From a checkpoint of a small image diffusion model: width 320.
Rows from block 5, named by matrix and row number. Rows with one number belong to one neuron. Each number is 128 + 24 x the weight over the matrix's rms, rounded and kept within 0 to 255. All counts start at 0. Numbers have three digits each.
# fc1: MLP up (model.blocks.5.mlp.fc1.weight, 1280x320), inputs 160-319
# fc2: MLP down (model.blocks.5.mlp.fc2.weight, 320x1280, transposed), outputs 160-319
fc1.714:161126146143118168095167124132154109182145137134137126114141137142164128145087133132099115128138132117171126113136119144168126140134146148154180145152130137164143112110107147113093139145183123123115136128092176159137120174116147157137130098101113142113122103133183160141116134107130161151127123166176148144093123146160143173130115151130138136109119147120124152137123097168127137081086105105140139133133072092105110104168125179093088103136112202070129158133102105147131153106142072
fc1.715:132137100099161113103115144110097123107096142125108103122137108133105153112131127142146127110150122181142186110094087101125097121145099153140111134106117142128121138106145126090166119121123170121134077152100127161073096157120114123122094120128073115142138144135158112089161133132138137162103146111134111140129145106116129164111106144169148140134119120139152103085125152081116166155135135127125141139159157074111112123152120086113127108122132113122162157120112142112104101171158138
fc1.716:137157151123123101169147119122110136124127138134157065132156145131145106127117125158154145124127132106125151099118121120157105120117136109107105109144134140112113117105135130089141140123116100131138147139154137118115134124127148120159125104106092115133116121152146110123155147123115180133152116138147131108135117120141110102133108129150126146119143124098131088123149148133128139134159099137128125123122104167110117130109111131133146142175100135169126134139121108105139154082152096
fc1.717:160133142143134095137152110108141221109156145121123117115112136187138113138085161105133096160101146117122117133122136160109133107153135105089146149138119107116105067125132123099094105107137102150123119145161096124110151115139153140150116199136121128148123125110141148142118132149163135116103180094139117134127145120127173096132132138076096172121127113133106115150144160131106156119179119116096126099111117154126151165112163096165138104108148115161116149137146120130150187129111153
fc1.718:108118124125120117132123121130143120143140148131129131134111138133151108095127138119143144097116163141139136095135126156163142099119120146137111117125136139105090130119093129133149152133101138117077119159110091099145124107114125140144134153155125113149108138145137134105127102115114148115152098174127131119111119099148126165154129123134141116128135138123099144116128155130113172137131138120125123133096141137127113132122126120132116159130131109131120114126134109136143109157145125
fc1.719:114107126121132096111126144131132125122125130162128137108120130109120112132151123120138116146128141113123113075128107181120130140150141117091116139110100117142146170115126113078149156089096112123152123142126126123151136136127131123118123132100093126128118133126163098127132149112139159123141097138118153117112096124141122138138119156114117130121150100102141102112141083127129116125129141143127144154140113154125096144128119112175165178140112111092183114132117125127113121135133095
fc1.720:073132125136115109118126150122139141121141179089108132106151079112191149138165120127127132122102095129134085126149121109142117126120125115101126138143148128136137170112099155160140144111077134140136149075134120122120125168111154120156114112120145147107117133115133141119139110113108179120132073186117146110125082127146132104115124142157107125145154063092111160127164105147114103101136140163136130121135137139096111136127105138123120135155103151121129130114118135118123095131136132
fc1.721:151130092162142079133127137084145141153127139139104141057194147133114081140106106174145127149138147195135150140095109102114152144101118117136159103105134148166151153082181108053182142122125110112108121162162097137176112175149132149106166150133060105122116109124185111122159159181133114138063120109104151124128084112152154099102109134094110080088136107111171110154146055112171109135159058145080083086106070161120142132118138123138086107115128129060109150084097155102129142168194088
fc1.722:085130108118093106114098130133141141126142130117124134193143125102180163137140135112104100094103137143110142109125156133127139098128180114113108139127071121099130139100102167128121110126137114145123136105127125137158079126186144177105148118137104110139135148130150111161097115133115138136123093144151162118121119136152130128112123161170128129156167127115112107150117148143088090132150163146125141139123150127132118144113127106129134126159139102140126135092109109093111118130145127
fc1.723:128139133117163143110129110126124104112126155140118110096125131146127115168114122124113129108145118136130137136138149099106127110160113155112115118118138133161129133094119145116116131135159130139134111126125127132087108125151112134110136133113120113142143144126118147108128132115134126141106112130109117132124123083100142134134137129129131112137130128156100152111151165142116128096140119124106132150141144097105122141162094089141111150127132136125147105151128078104153111135120140
fc1.724:142122155121135129113113142149131105139102156135128136118108155134141112120133113122138127116129135144139122133120132120129132121115132109128104101147117113134122115155128136139141129111116117133118119119119134130128146125125151110121144118123120122157102135126148119116146114107128147101133125132141127129151145123150116143139129132118114128141125122119120123133135127157112149111141111139132129139109154100137147111127124111148119130137124139142139137137125104116140120142130120
fc1.725:177092118168122132076099107153147161103110144165103119097166139154140180129127111125120131134147157130122186121127136120142124125132132153138127114137129132134111114131140140099108111081142106107127143111105120165069145118127125103159160133095145080130113076143177138179092146131137133088090128138146126150115128119174111103133128159127156167088139113140133131138130136102087144146120138133151137133155121149108133143148147179131123145155132173097120077153106130132128126085163129
fc1.726:079172122070171100075126125069098118139140139135125129168145150157147106149089163104169106099114097135082170140113164127130125137144138141128149126133117157138138119148084128117177164138100162113194103116076129139107134157121129139088099179104128128152128150090164119129144165085134142108119136127125127135135150120112151134116096132138114082144119100124170121090093152099142151149142106205120115147119182166092157156143100121145159129132095124125129090148111097108122158151125137
fc1.727:128123125130161132137144151099097136127173130124098106112173148167135155118099146061118105135128133098143156131127134125158146105162169134141132119111162136096133126131151152113155113105153132103138154102109167099187095139185136114112164170123075104118121077150112115130123138144165130095098136127115203162116095139121174104142095136101142175162172112146051113155115120122135100155162109135088199114074106150154149145161119079125113152158126138094153079148137127106124165092123121
fc1.728:171146133123161137138130131088144148123091147142150130134149100141086118115127180126117098151121104129097182132142131125119133116125121134151133094104101167115094143139081112093109145118114121140103097133103131107122150119092098123093154160137134093102134123125124092068160174137141124114139126100143103112133182122130131144144110121150142165130124120108150095114092135136164149146143115094117149138136112137134136147141141123147108107113144121129145139116132130092154160113132115
fc1.729:125121099125133126134088107089097091114134132139153090118107109167115158095146149110117091113143088138125149102124153153156154102139124146103173147134153149095089144137106112080162141137132143121104123142088128129112128160112117140155082118158113118158121140140170083092128140146154155095123135125101146121120148097129130115131142135134162176133110138121099148109076126108143128165146142115089163107108132140117152104161146109162114147124164154118120127149070127134101154127121124
fc1.730:075131120127130135167137135161104103094127143168120154117162126159177121143127150096104085087126128149129138123161134130158150128088173146101090129150128134151075129152100087110097150123151120121089092138153147128177137116131102108139148130092166069147097142168149123105130079134150120127124164160124168121062174121166164116114144104119117072126145150105111146100119104085116112103166115147106135127109135090081162106166139155138096149139139172144113158095144091117072159082158134
fc1.731:129131085100136129082108101105120122162126125140105119126093105144163074177123118101121115079111141159094106069129128087118132136129160097107141122116134136075126150191130145082202129082135158124107143067100134123105131053138141181122098156169056106171160119145132145108150159126167115118121092156051128112107123135166171078166189161077139144141112093121096126100174107170154118116171093129117166186095103153143107101150087107129115181144113122117161092124132139116146170091097185
fc1.732:091134107146131113152128132110124148131156148145152116120139121150152123126124139114120116107112150127119123129114147120145093114104141111133130101134141135114130104157146126129130146131072133113156082164136110138142087103147125138148105102145120106121146102109157161105124168160130132135114121147123159148142157092115125110161135136113151128136150112148101105126134082109155132134140108167130130135131124129099112143153117123099110149138108155118149137122129117117137129132125111
fc1.733:149143135152122132134123120113139123137132147125117097136135124137150167137116094119120136119110131125141145133142146120137129109136148145129113138137123112162137125120147128120139128126135117132126140108119119112132134119130131123125138113123086118138133133136138147129105137143121131140125144116116124133148123103151135133103133135139135138112132136122110120142133130139156129131136135141105139120131138165126120136146126097116123125123123098128125111126126099125118125130146131
fc1.734:106118153155121156116152109141086154169137151143168110193121126163131158096119140077131090112135127107121099114157143164100117131119155115151100120159094121094137153170092130127128172148111166099142152147096147110136125092120139145157116094177155121084071130107117142128123123128106149132135119144128084148093123098125163139142148114124176142149136140133125128128113154175130167166088149122144106142080152127147107153147110156068174131123115137120151149151110125129114124151084112
fc1.735:107166139101120151137121117152154136157121144121085116164168070134140115154171201122098093086120144112108123142097182161133148087098124169095119081143111150086169127185055127141110142117122152047145135113103145132075119066105129198088084125090107107161142160117082142096119120090119173151056120151117099134113107138149119155141144134146186161199161136130121160119088175171114123137131124153161120140098115117162077186166104159128135113145120080136167153123146052119108136127102144
fc1.736:141123149100171121136106152106104122135134137142131134128131145129146121136111118141107123132124095120128121129132106149148111120134154141120168133113126151143122132135123120125094120114124121110110107133150112135139149119145119113142131107129112123138137142119134098102136112127140130151116128118130124122178129108118150144143142125148129151108128130142107096124137131151119120138155136162143123142142135122147130130135136099140124124122151114107135124134131129105124100130151131
fc1.737:111148125114141137094104098129089138139128154122112122138109118158148122139119101126143163110133101120138159108146129133196099069115132168120126118146107121151149117167090113128112152132145125093094126115093168156072095154068109168139134131176100125150125145126159137124130144137128148097125121125102127168172136127167123116124132134131138157128135092143089121114143104156140139127113127162158165185163175128123121086169132135103116151119089148109168116135130083151136119114139145
fc1.738:084132103129073126126144151162143115134135151132124138127194133163104110121116102130089103080121168148114151122079133118133128133134079180172118106163169142063150168152107124075122148166126165070129116137150104104151165138102143111147120146112118113145132147111140157100103132097121192115117090104140152102111123133134084154086145127126134115134133138156161099142113168120102170160100101113155125148143107102153161159146167134125125111152119144114125145090101104080117154154134117
fc1.739:108116147114152105137118082093142125150122155125159157116132122144114125145153153141133149121140122116129139108167147173115128103135133158128102129112142150148130133129149161125126146145117103118115113132159114133135105162133133119133137124131126130094104143137156103123132147103089112105157131163117154130129120116110139095139131127092137147104121120123149133125097147131118142154155142099125119112122157136115126139128109128142108106127157149097133125136132109105152146120132117
fc1.740:147134111120151135150142109101117117143144136161119129123142151143135124135133122118143114118127109131133120114143128147123126134148159138132149144151130119150115127131110121093130116129100132120112159111134146126163129133138107135118139151108110132153110148142110119138126135130123128108134143104125136154121123093129150142105125143108131137144150099132124117121103161128108111125142125143105152156107138143136130136144116129120119131128128128148134115135136121086107121134140127
fc1.741:126109111129125140127111152124165158128113145135146128121153134143120086127129126075151113096158119169122149128138079168084113138101099126106102110103131144132118126153110139123157137100093146135158137124115107129123114117150133115152117129143130132111109175116141114093137148138131161104113122120136128143140140107102159176120104139144142122090136128082130132077126083164134185153152120139125136142114122123163116089129112101074158126129142136127151127121119096106143108115123121
fc1.742:105165102107126129136145148158124087133163140159114101123149147106184172132137113127153109093127121148106142117114168111162103111112125086114151142142126145108151136105120122093145102097129155114123108129092165158118104156139109146158135137149123141144143103166171116108101142102114109165176064123129178099149133094165114120168106139171113131161140121091101091101126080125130079118108162120095165117138119138122151165134148153159097162151112146100174147165130132154099167104137112
fc1.743:120149110131135139135114122112123132126124155133142101132113107148124126122118134129129107114133117141116135119125143123158145122131124143145133100112114134129103121144106127130128142139142145133121142132131123125131114130123113127128126137124131092148148129108135107124137142145142132110139117106112115146134131107146139133140140124112139125107132126142112135138125120133141126138142114131134135127119156117117112133131119109136131131122116112099134125119116139132126126152109119
fc1.744:131092125120105106105113142170119066139106132134092100139122121124149104116158070164138096072122124150140151138075144094145155113138174169141085098118098156122135164097157151108121130138147166069094094079131123132161095127133139160101131129124105119144133149150118120129113159119155153144123115152120113144118134143134133147092092131159152155106142150119151102155101114146132128101150139144125150119110174120135129196116087124134111119146145108087124125084118134075099124126161111
fc1.745:108149159151160137051100106106175140126185158127105164093112121174124188165111175114132143136117120164113142108099119135118151099139185184127226099117120141107124130121141172160128120095148164153108105096106141048172071117192123144119098147168084124082142084076141118128134123138123118113045075186045220136080058098122178111107110117098142127147151122165066072109102119132170102105114152190128160113075143144146153153124116158162138104111152150109119080173134116127133133123155124
fc1.746:115089129146144135126111131109117128124160140160123157107141142090126161155094144122082122154164083100140162105146103135164113175100106160135165122155121145112113115131147105119161132141154135061170097169088105205071108143101089119080084142109047118158113085101102144091128168176123102167129136133110195135143123098112121102128112106108108137157108130133119091116119125136128126149118132170103159183152129147133160102145156130097151134140126088158143116168114117137104120183175112
fc1.747:155131103094196115127088124074110076140115119133100151139086153148148090122120132116130153112119067096106116119130117138151126130092188148105139117149123110145140148122139101143161117106113103150092105101134181126162188143155074121098080092155101125132152119157183135128172107159135118116138145115107184159139134108135123117108131135081148145178113109138074128124159117130158097124155117148096145125065115177160150124185118086130130143133131168135123094168136105133111144124124130
fc1.748:142160160160142146127139092153163135105125135129107115149146132129120135112151112150114147106179133119143143110154118107105090096154107128130132124128102115123119135129177109157109117144136174129096116164103138138128162107140159180110097114162154123143117109140134150123115096101103158150055081103122144107124142128184097155125138135113140122087138133142111062146147115130129129104120182126134100084089076085160065123162094147085149140142128119144130153137136117126140122171145099
fc1.749:121172166166123176123097119067170083125134165137193122098100119158112160157085112139134075118119137132140109134128119111162127081117109147107095144136144077115158149202069134144117143133149155123127101130126138163105107139112106135124143112110106119110197133123088127104119118121097082098159122073154132115088124136142088099133128122089099116070137129160139155107141148126154150147103150157110113129072138158090077141101128110142092084108113140092139119140104091157155132112176108
fc1.750:138117112154135100120103111120126125127151132130133131150141133106123137139121146089112133158107145146101159089194122111149146146133143101120125123144112156135147087152096135113145139145099143185103079106099116139157162142121089077086055162125089123130119105106190175104134146150139151140093124071100129092148155145118168141167130131122117104152135080139104140118180117137147119111120106145125122138116149131111150136169143104116136138133140146124121107167085133103134132165148129
fc1.751:051134095119158153154117127163086114172132136132101104116120089166146109140089169097134114105110096092082162111158192144128146148172092141117146105160201128154125133131072110116147161165083139128087139109112135108115188104052102146148116094104139121138084160161109129105125139067119157163126105199086121090129124086188120105170146109138178111176140141134145164108113170168142136118077108158136119120117141189129139160162136156108151138123087124141172113161118099100160154163134132
fc1.752:134118084118133112109092124153120128101116152147099131131117196130130135093120114122104099133135172137149122111104130107105103110146141156065112126123120122138138145139162095106098123126171147134123131139102139100173123118140113128141141157090083105139138122151120141153131140136166124142093139111121129106126149071139145148130111105125109131141145134145126122114126121137152131099139139143090140132125114098155108123122117118114098122122145113136113115092159147117147153155153112
fc1.753:127118120085125128141142145126125096120124148150148116120132153129171136148169157146151126094135133198145144093092127146105128104120098138168105115075148156091104137119148126136149145106121148122119128104110140174135121125142184148158100122111083099140127142135133098114099128104131112105157161126141144141105164127118131119139115168172127150146112125149112145126101110143144126190138162120107135102116120122129150152147128088112122138138149144155158121072114146117126097151179110
fc1.754:100140108144124138157123136133144114092112145145136107103134117119123131142115136126113120120121123150130162111138118158156121154117113118131126133127139143111100132153137127133139145124111134106121143123101163135144127121118150125115118108134123120166162113127137124097140117117115111120138120117138101133111142131139133125147106149112129136133123139104114117140138131123167127122130131116120155123116121154137117112142119106099122131140128109131144156146131106136112122123111109
fc1.755:159086132159154081081117171123119141130129148163145136127143169150129114135110152146111120125092105151082158119131110145114171093110161121133150141117127117157146120151145123090125121090085107127148116111147165111138123122117130129128141118094113147121154108129174132106146155140145110097112145132091156122126088156120155131135139098104124154121146135149131112181124112113118125115167111139120112111092105109122129108179130125129096168114122120127127124143136126115119142142157106
fc1.756:185165136143178083132116149091127114091164137148131143102155139169125132112096122088105060139092151147123099122172153167184070109119121165091160128109168069130099144125112109111113163115123126155116135143119141140162096119167126183103081150122110127148132068112126171166092130144164112099087162136158115130132126119167171089129160113134117136105094120159122110048161063101175138156114128190128110136097071147097078111177117154200104124119142122068108134119147151144126104135112150
fc2.714:155115143104112133128145123160103111123140193128124112121122120138147138154123122139142155144134139157088167136134162126148108116115100095126089137111160160142131126153132136132140125123110138110113118079108150142135156112108128105125123122133105132136131114127129143127152117104125114114122101114131131105134118146153120104134155135137118115175109131111120078116139162159134118140107149136142128110107113151134134146126162155134119111125138137138141100127092143124107148130146145
fc2.715:111148152140102106157139141134158168128103125116117133145136092136114103149126095121120122138127108132073104114111145149180101118120132132136161126119160126104092126134110139110123110102131114094129142130112126107120155107114154115144129131143153122105119091118127149138099096120147141098133156148123116124129118117141132136136130142097128091121142130129141121138135153084116110118086125159142132117150113153132132148153099132151160123147098123151120117161149151116101141084120108
fc2.716:143131122130076121123121135148118129115101157141137112122153135150113125117127114100101105137125144098124116123123135131121138124136134141144132129131121125146118139114140122117132137111122119126134121137112146121126138113136111143151143122129138133131129121119134125158101109129118128137136147113146121137121138155120148124131130117122126149130129113146129135130130152099127142141127124114096123133138123125101133115138113107128139132126143131138110137129130113139129134137106148
fc2.717:113124138126153123105090144136100144148129118142129121114123134129106130133158118177188183133161121127184139144176120099071122152120078076104111137109143117112170122140140120152134128097108140148153146128146143170101078153159104106155141106092107130087135144133146130126149138108088106153152090121120117086088128132082158138093111171183134071126142154125100099105135155117121108187130104162130146121105100142142068135133110143077077112131104115117122143085124124166123112164132088
fc2.718:131130118131131115142153131132134116129115118121112129141133138123131124116121125129145119129122153122125140124130144121135121093130127127128112144136132158129138125122149141122147131134123127116119116148128141152127112148127124127118132122149143120142122126136129123134122143118148128113139117125131121139127127141144130129133130135145147142133127130138118142131096132141105146121128118089139140137148131116119119140108121139141115139116137129099115118124132139120125130145123128
fc2.719:159143128130121140131127137112115125149119135122120130154130124125124123124122123160147142128112125128145152102122166105135131105098130130134129124132126147110136145136135123162142159104122122130119091126121141148112126145123131126125158122125151123095116108119141135138130144101138118130134143105118102123136108136139103145120124139149140114133147110119122116145128142109113144162126129122137135122128115100143144143154120138141107107088133127127111143091124169135127133127134131
fc2.720:113142141163122147151124128138144147138113158109135099145127124126119114087174137157159133159113130148119132071142091161154119137139138143107156164117151154111111118135106104150129127141118132112107123121088125131146109143153118118102132174120127102119099118119126145084091155151106117169120121119108140103085132134109092145137146134090134128116134130106131136156136155085116143090121154097113125145149065131117089158107116103133150152112151052140124126101124110155142135108137060
fc2.721:099186119178198253137132119145172164164114166106209092082083121170095094104123195127148114148156138132155154126111121126090086249118182169196109174135079148154099098125133136137138178104153107088111229113145151144129075123116106138092136130134140136140110130135147130119195125087132073084127148069158032156084132067048218189112177133136127149115143086173128147099137173092169138174168121130138157190099109103152107126142144075120123136127156118165121179074152183092122104080110126
fc2.722:132171142125116159128146132124132131097138189095120082140123145122126141129140162140164117111090122147147118130120119092119126126119158126128125112093088163149133137104158131118117126143127201105139144117143141110168090137131127137081122149116120155156127163158089150141093131128126121156107115102129133118135127156093139138095101157136142127143119148105131130159140099170180134136125168090161118114105121129173135122088122132149151151143159146137153148147113126131159156115111124
fc2.723:141124130105122129120132143143130116122124137119132116116139133137118115127123100145144123112140126128110126123126128107128118119115137134130120134112118127118127120133147134107134124113134122098133125127119141123121132124126126118132145147126108122134122137135135127138129133131135130105126124114132130145134137121139118137141132142139131115141122121121140113126150151128117115147126129120135151121119140136135128120134136137117117123122119123121124126127118143153123163104132121
fc2.724:143131118130120125112140105114126134146122135127123107115134124120127129131104109147134151141130129129125143126135122103132131121123115120130133150146125114133140129145130137114129115125145144126119136140123140139131145128139118120109150122137121134135128115129139138126134124129141126114119143125130133138129134129119129105124146126129124135126143118136123120129139127146123132116145121118123128126133112123122137131124122136121108129107116150123148130139138137135134129124142129
fc2.725:162154160114085163091120113119120105080136152097118094122103107152093163091109132089109149156118099122155137138089144150099126127138165142110133103129141159165123131124144109104111109115126109103099127120140140147115168118126121152117124154173112142150164133122134157150160113092127138126138156103132093125146127113142113111138164103162095132153097127143128112092135154141103122125163122124130152161152114127125167124141137142117124123090158097138115119158145085117127116092135126
fc2.726:106118133121104131165148132157108128119124135150118115123132108105146135130125121103132138105126115136133119152125095141122124149116155090108124106110150152143107144089118158129139080133140160094143144093156086112150120144133128104120112167119116129134114130144124104094138139170116155135117111157109159162134135113121154089113086126104112167124123134104131122154136130133132093123143122173112114101109138137114122161092123116122163120145091119160135098123171136090134107081144124
fc2.727:136155149147032117123120151107177187116083155119122133114165063125114142156110110170147142144096134130105092123165095092150163113111115126146117139115137134121167157162107142224150168095038123104119109135159112143113118129153128112168150078121164096135144104080150138147101088121082089121109087134092124104153121159153103112122168139148142112138146076137138129120174152115077165151099082156135099131126148123126091187084127091124120092105089194101111093116060107076150078154124139
fc2.728:135151129109148100093127115099142158175125153122114113129119100148121096141149149149144140143153118114111139152100129106151159130123121112125128115107148113138138134142138123137140102160123147180124121122147103125112111151149121125130115137104137106141101146124110183131140107163123117108103114155100133142146183110139121152126137106126149131139107186149145133150136139106145145133147094150093120078074128144135091135138120119135174081111139132142118110137133094107140123133116115
fc2.729:139093164102165101124143116121110126128121155115182150117142143116139142140118153139129097130148122111132128147123143133124142129129142106129114120121136138116143137118162152183112121121114119179161071120138164169135151165174117117112133136124142152131114166109128146124105150136112138158134141155114096122149081112123141162083146129140120135139127154117161144135122103158122123155117114136110098075111136142110106110103154161141149095144105110100129161119131075096133095156105101
fc2.730:136113206160149079124183082161129095101163156145182173136084166118146064131150094133117129203107183154145122160115134130130096140112135077103138092118135132116092155126141121093122098108076066124146144120110102164146144119112134097082119180147096199142106138148106133175184115094142132128125106115143151122109115126110084161112136177137093070114081137092136139124126111147168143142171181167169154126156099140118074108108120152145152150184140091143063197112160109134134177099145093
fc2.731:160117125167104106140097174133161205142126110111159087119146099150132108064096107136129060179128149116082145105116144181123169092147119163179118160111139110158117122128153142182135160147075131121139155147123131098177182160105140122123185084123143101152095059128110163142112066062129129072110142108110129099134121160110125112119203132148115115130130094143087129100104119101095149150127122147094145116150157090121073223124155097144130114111116162150142110129078103132112147190146133
fc2.732:135149130146145155121138105136142118143139106116129148122138114138136116145166122126119145172133113127108160143123112108131098140115109123091128147126108150104130135136133146128122118151129136124144166112124147146110133121157117158103125144151160150103121119105120144156130128118119113131109103144126119143114126140121092126100154150109146116112117135106152121158154130143160149120129153131114131140150123129161136123122118119110148116126135115132111146122121135133133147117139116
fc2.733:135128139128124140136132121136128133138134134139119132125117131141126134131119137134121126140149135127123142133122123136122129135122128133122140138131103139135126128131126137131108116137141120134118135119119145124105127132130128129133123128132137131132134127125127124125120131125132126109124132115138125129123139123121119135124141133125130124129127131138122121128125118130130127130113115129126119138125124120129130127129116122123129112130125142128123122126127144132125138114148119
fc2.734:152127094141149110117128127167077156142103116110120116137110112121148115152141085149143152150109159150157147129075140172113126135109151154101129169117150157095155146112151123147169126141115143119120145135124149169108092159125151118135094110121110130122120101112134166151137101152131106127117119123107126132098129131144137111109128136123113175140159124139141131141129153172105148123092112138089119108160150091096120152106140150093162155104119105116179091123138096114159118149120140
fc2.735:120144158161145174103114084130095180087155142115126159116114167163093074131121146120070066200082151105146084086088166099091123160149163155141128130199083053158076130076160111193110098125150106182152169167125142110133114189117155143138131133136184121162089065099123166174106117118117139127095152091096083172076061108102213056098151096069040071090123082130123162124179165068181173166153135092117121176126091113065171163140143110113151127144132138157078138182165122133141166099150116
fc2.736:110139130122137102121127121156125135123116144146142107127128139105137124127125120123113117127134123140128139142137128146120114132108126124138133131130132118129121124137117131104134132114144095117135155133133123143120140115136136106141145115126103136123136105114147125116142153129124145118137123150150119126140127109115127123130139132151138117128116127140129122123130116133130116143133126137128136139119125125145129107142120135132129128137143134114117140110131135125115124097161108
fc2.737:139124155156101135114127103121078167103152142149158082071148135127134147159128155130154090138140147130116154118141125099130108144101118116157126133125108119132126101161133122113157109102142161121149140128131151123148149140159085177085140134117112105104151126111108129099133139129157117167101159108154092131131066106118129096069125153125151168160177098123125127129086131162132136126147103110118172064122073139115109174128154128143139135161134165117153170134117160130144141117139133
fc2.738:106115113099123110097091124180128145099104119112175080103120143089088118129131084112171145156153148134158132114137154089149148119163154147120159119160137177126168111101125115147090123112146122097174080133151115142154145146125134103074176118092102082107140095140095137162113073140118119130123127148110159139116094106138153101150089145111078153121160152172120144121126082116133107147123107147086136127119099158133165162163172108123073142105078087103108137117136078139141148066165127
fc2.739:117142123088134129113153129135130145151124142117109126123128112090137153133125136120148127140149131120117114129114118144139137119143108138127156122137165143124150120130121124140129115154127135104112126129112120131116135156140152118146116105134113125119131116112114152115112135139141116136114140158140160126134141126153122127133125115108130156151116111153130156142106119128104113084096102121115138131134103135116125147119129120141126147104108125120126113143142121144121148121117120
fc2.740:134137138126134111155120149127126136140140117134129128127114107134130136135135103125134150138121120127123154120120136116138113116115143117102123124124151125129131128126147125131135117127116118137113113112113127116129147131130127132116139099139134110107126127134132141135132121129143115130122145139147116139148143135119130117126105113123120139143136137114123106132129121123125110118107120127121124108110130117152114116119114134145131126129128130143144147130121111130146111119110121
fc2.741:134128139176146123138123113128111136138132114127165142118118102135136111151147115130085099131161147133144139139129109132121130132100110116129161131134097110114129102141144110131129060132126109160141132100127141155120139106165100117144129130117112101102101105108136127149112124109121156161114149131130159120114106120143105126086132134110139112118113110130125124132120137125130133150139156123113105116117121130105118131132120143123152102128122106144123115119137139130115113086140096
fc2.742:134142143054138133114140119100102101111147240132117139127124100128154132174146159098114110149103114161105164165126160098140103123146164088113106118113128141138155119134133121133163112133123129132138120119136120163121140147160145130093136145116138091129121115128097164125116145156141083160130122172101139122114137126153144085119117119110093136154114149111112106150125147135153105131114086156125135096092105148119127132117147128148122096111124108162114107117138086124151156106124118
fc2.743:140129129128136118118143139120126141126129124123104148131136119117133136144120145148142111137118134128123121142142124122121129128134153126125134124139137133113120140130134115126124113129123139133136122116135138128138116113133124136141127129126128125106127140121114147108139132131131135129124112132121139130137113114118127134119122103132127122139128136127151106126145126126116120121124124121138115127117118125133124137125123137120138120122143106131134131139120115128122133125118128
fc2.744:104128104150113096101094077134148149194142215132154159140121089123074133077112151159129188142131109124145156135137153130101149121134111149134068174145125101154199089170151127144147107151147132162102151208132128155090095127091100138166104121201141141167136123154090145176129137125172128114141153069100125091072108153122112134092124063130104164107121113143117100069120157138083171121156078121145091162169211072083173123129168108065154129107125097120164137068176121115139090208108146
fc2.745:098116109085043067200117088153125137096131150126068111172153107165144103147160112084102107125103145124127076123156131132103176188110103147093135187135134142104130120119136164232184119150096122148157126129181137169108159128123157107226164151132219154150083100106181108155095124164101139161120228101089062147199110182103145110162102081199098145096158102138154153171129167102074169113117142152000112081152159100087127086124061147071127196164099190140080100077104077030121079134197135
fc2.746:091139109137135184117102157098157145107099140083164145160136172187146126114090098135139110103107108115131106108107104114078076103143074140143108117115092174157153093135099124163114136139086134181087145162125149157101144147114106186176122133113173101092108108129156111112150131121133107145108186098179160136141149189151172121134154152107138126104141079158105185136139140123144107119126094096144130161097130181146087138130120102150118103142109171146123095134132161122115113099176170
fc2.747:152109140139080089111096148129128100184118128153157155130124126095151126144147108121114131162089102142073169154101114092121133103101152108133067115121161138156115175109112127143144098109134083123099078121117130085094158103156136083109155081117151121133144106106141166110166055091158168164122152143156145120162146165128132147108130098120119141190106184124093120155101084134144132078122102169112137114100136104186090114153153120151164125150182142112125172135137092136123102124149119
fc2.748:142120147113101140149163101164149114117142129126095125124127138078138155144141103148103091141100162120124114151107151147148119130101146117116132131116141149127147100125145160119146111134123099117116120136098118133132115111133150126167146131117119114132127119125111150104113147122152124142112106145150148121126127114182079114145119133116098132155067115094133118160100127146114110087096137157114133152165121109103115112145141142153109142125130102136114124163145108145110125122111093
fc2.749:135129114172122101116142170165089124128110127165131118141132153085152131126121097098144097135093165099150162112110137123103104131126159127124106088125153156152097145113145131118139105132116100149145120174107164146146153090111169151164194128142074123121099119155084153117139148079130147121146147102128201135107176164101142094153125169161143139138100090090095126147089138118139104149113139164112200156137125111149165116083132118135134155158128124149091108150155114138110149068133087
fc2.750:159153109125102125138183135121153118125131146129147103151136108093136103115116139123116096137151146121131133148133126133147134145119086137149124087097146123104139126147097150112108118093140128125114165110132109142123135130140155116153095150130126114127123080136138123148132160090157164084108096134134119099135149139150126126104143125109096130093111119131119124129119142108115139143110092137119141135130164112132148143095108135085134116149092160112116114133115139137111141098152147
fc2.751:084131174181141190107059092076074169133200191163110109150127155139090166177159213140131103165074134131142139118114109086075118102141088105129125094171136111111143111097102107110180073153172213144178185114120124107129061193184072171187121109132170141122085127178122091172093159115078119142096144086150147132057070141099186123040151142123118003142170132131134132114195113099168186166170174112125153124123124122142197116137116226121177168149115172134124095120122163109120152061161107
fc2.752:114128156138149110094147126139122119087148134147114138144144128115143142132140117131109118129123139146138124132124137116141111134107136124123142114119165124151150139126153118126171132137116141123135132140147115139144127133137155104134141155149080136136143127137101145125122150103137132119140058148124147097128127095158109138132107106137127111121103122103124125119106141119141116126127118146115128155123145108118119126126096149106157138116140101104124104143120109130095130138095056
fc2.753:156124119128109104118123073125152128135140146124163139105143110101132107129168144111164147123182151154124117124135112120107130168129110152125116147094101142110147093146134120140135128120140135134116134130120135148123106115169117117112138114133136118105102145106128123125120144150165143175092121140139125159139122109117125132100135123127152143115159145143134116111130128128116130132115133126080119104124152104131106115154155137097142126143132131102160133102157135108113119115123101
fc2.754:149138131121127116132142136140113117134138139125123120116146119108139123125119113126118125139116119120131128148132122128139124121139120119115124143142134148124138142119124120129130112122125113125131140132136140130113132134158127136148134128133141152109129118131146141134124149123141126123139119144125123129135116138133125122128123136140124139118129122145128117128136143130119130112129127131117127131135128125126132124126124137138131119133130128133122117145135125124119118115130137
fc2.755:144099124111130133119105109143148118162127150123149133125126123122133101119160137146118096147112148143136128124097135160116115145126135139140111148116148148140116127135146127148150095135113104120113142116135137147119139150118123091119111129114127147130127141101134144120171137128153143120159132110113124105124138123121114168141139120148133127143138158144112129131127135116129121111133110134105144149164151102127116116152139106152117149116151134134128117103117134132113096130130139
fc2.756:136131148144108134119126103127091079154141178145126081116102125098107138083161094173122101158122168183143169104150113103143105152150151132124114127129160153137137178132178091144130074189108197108152159146101104148124094151110115124142105073173134122135129132137122109144120113114106112152091091165129185085110123158109118078074109155146121122139117161109101162115154106120145144178105146094137124135140130077135131178078113178085152148083148152091106127158071091110141121147138152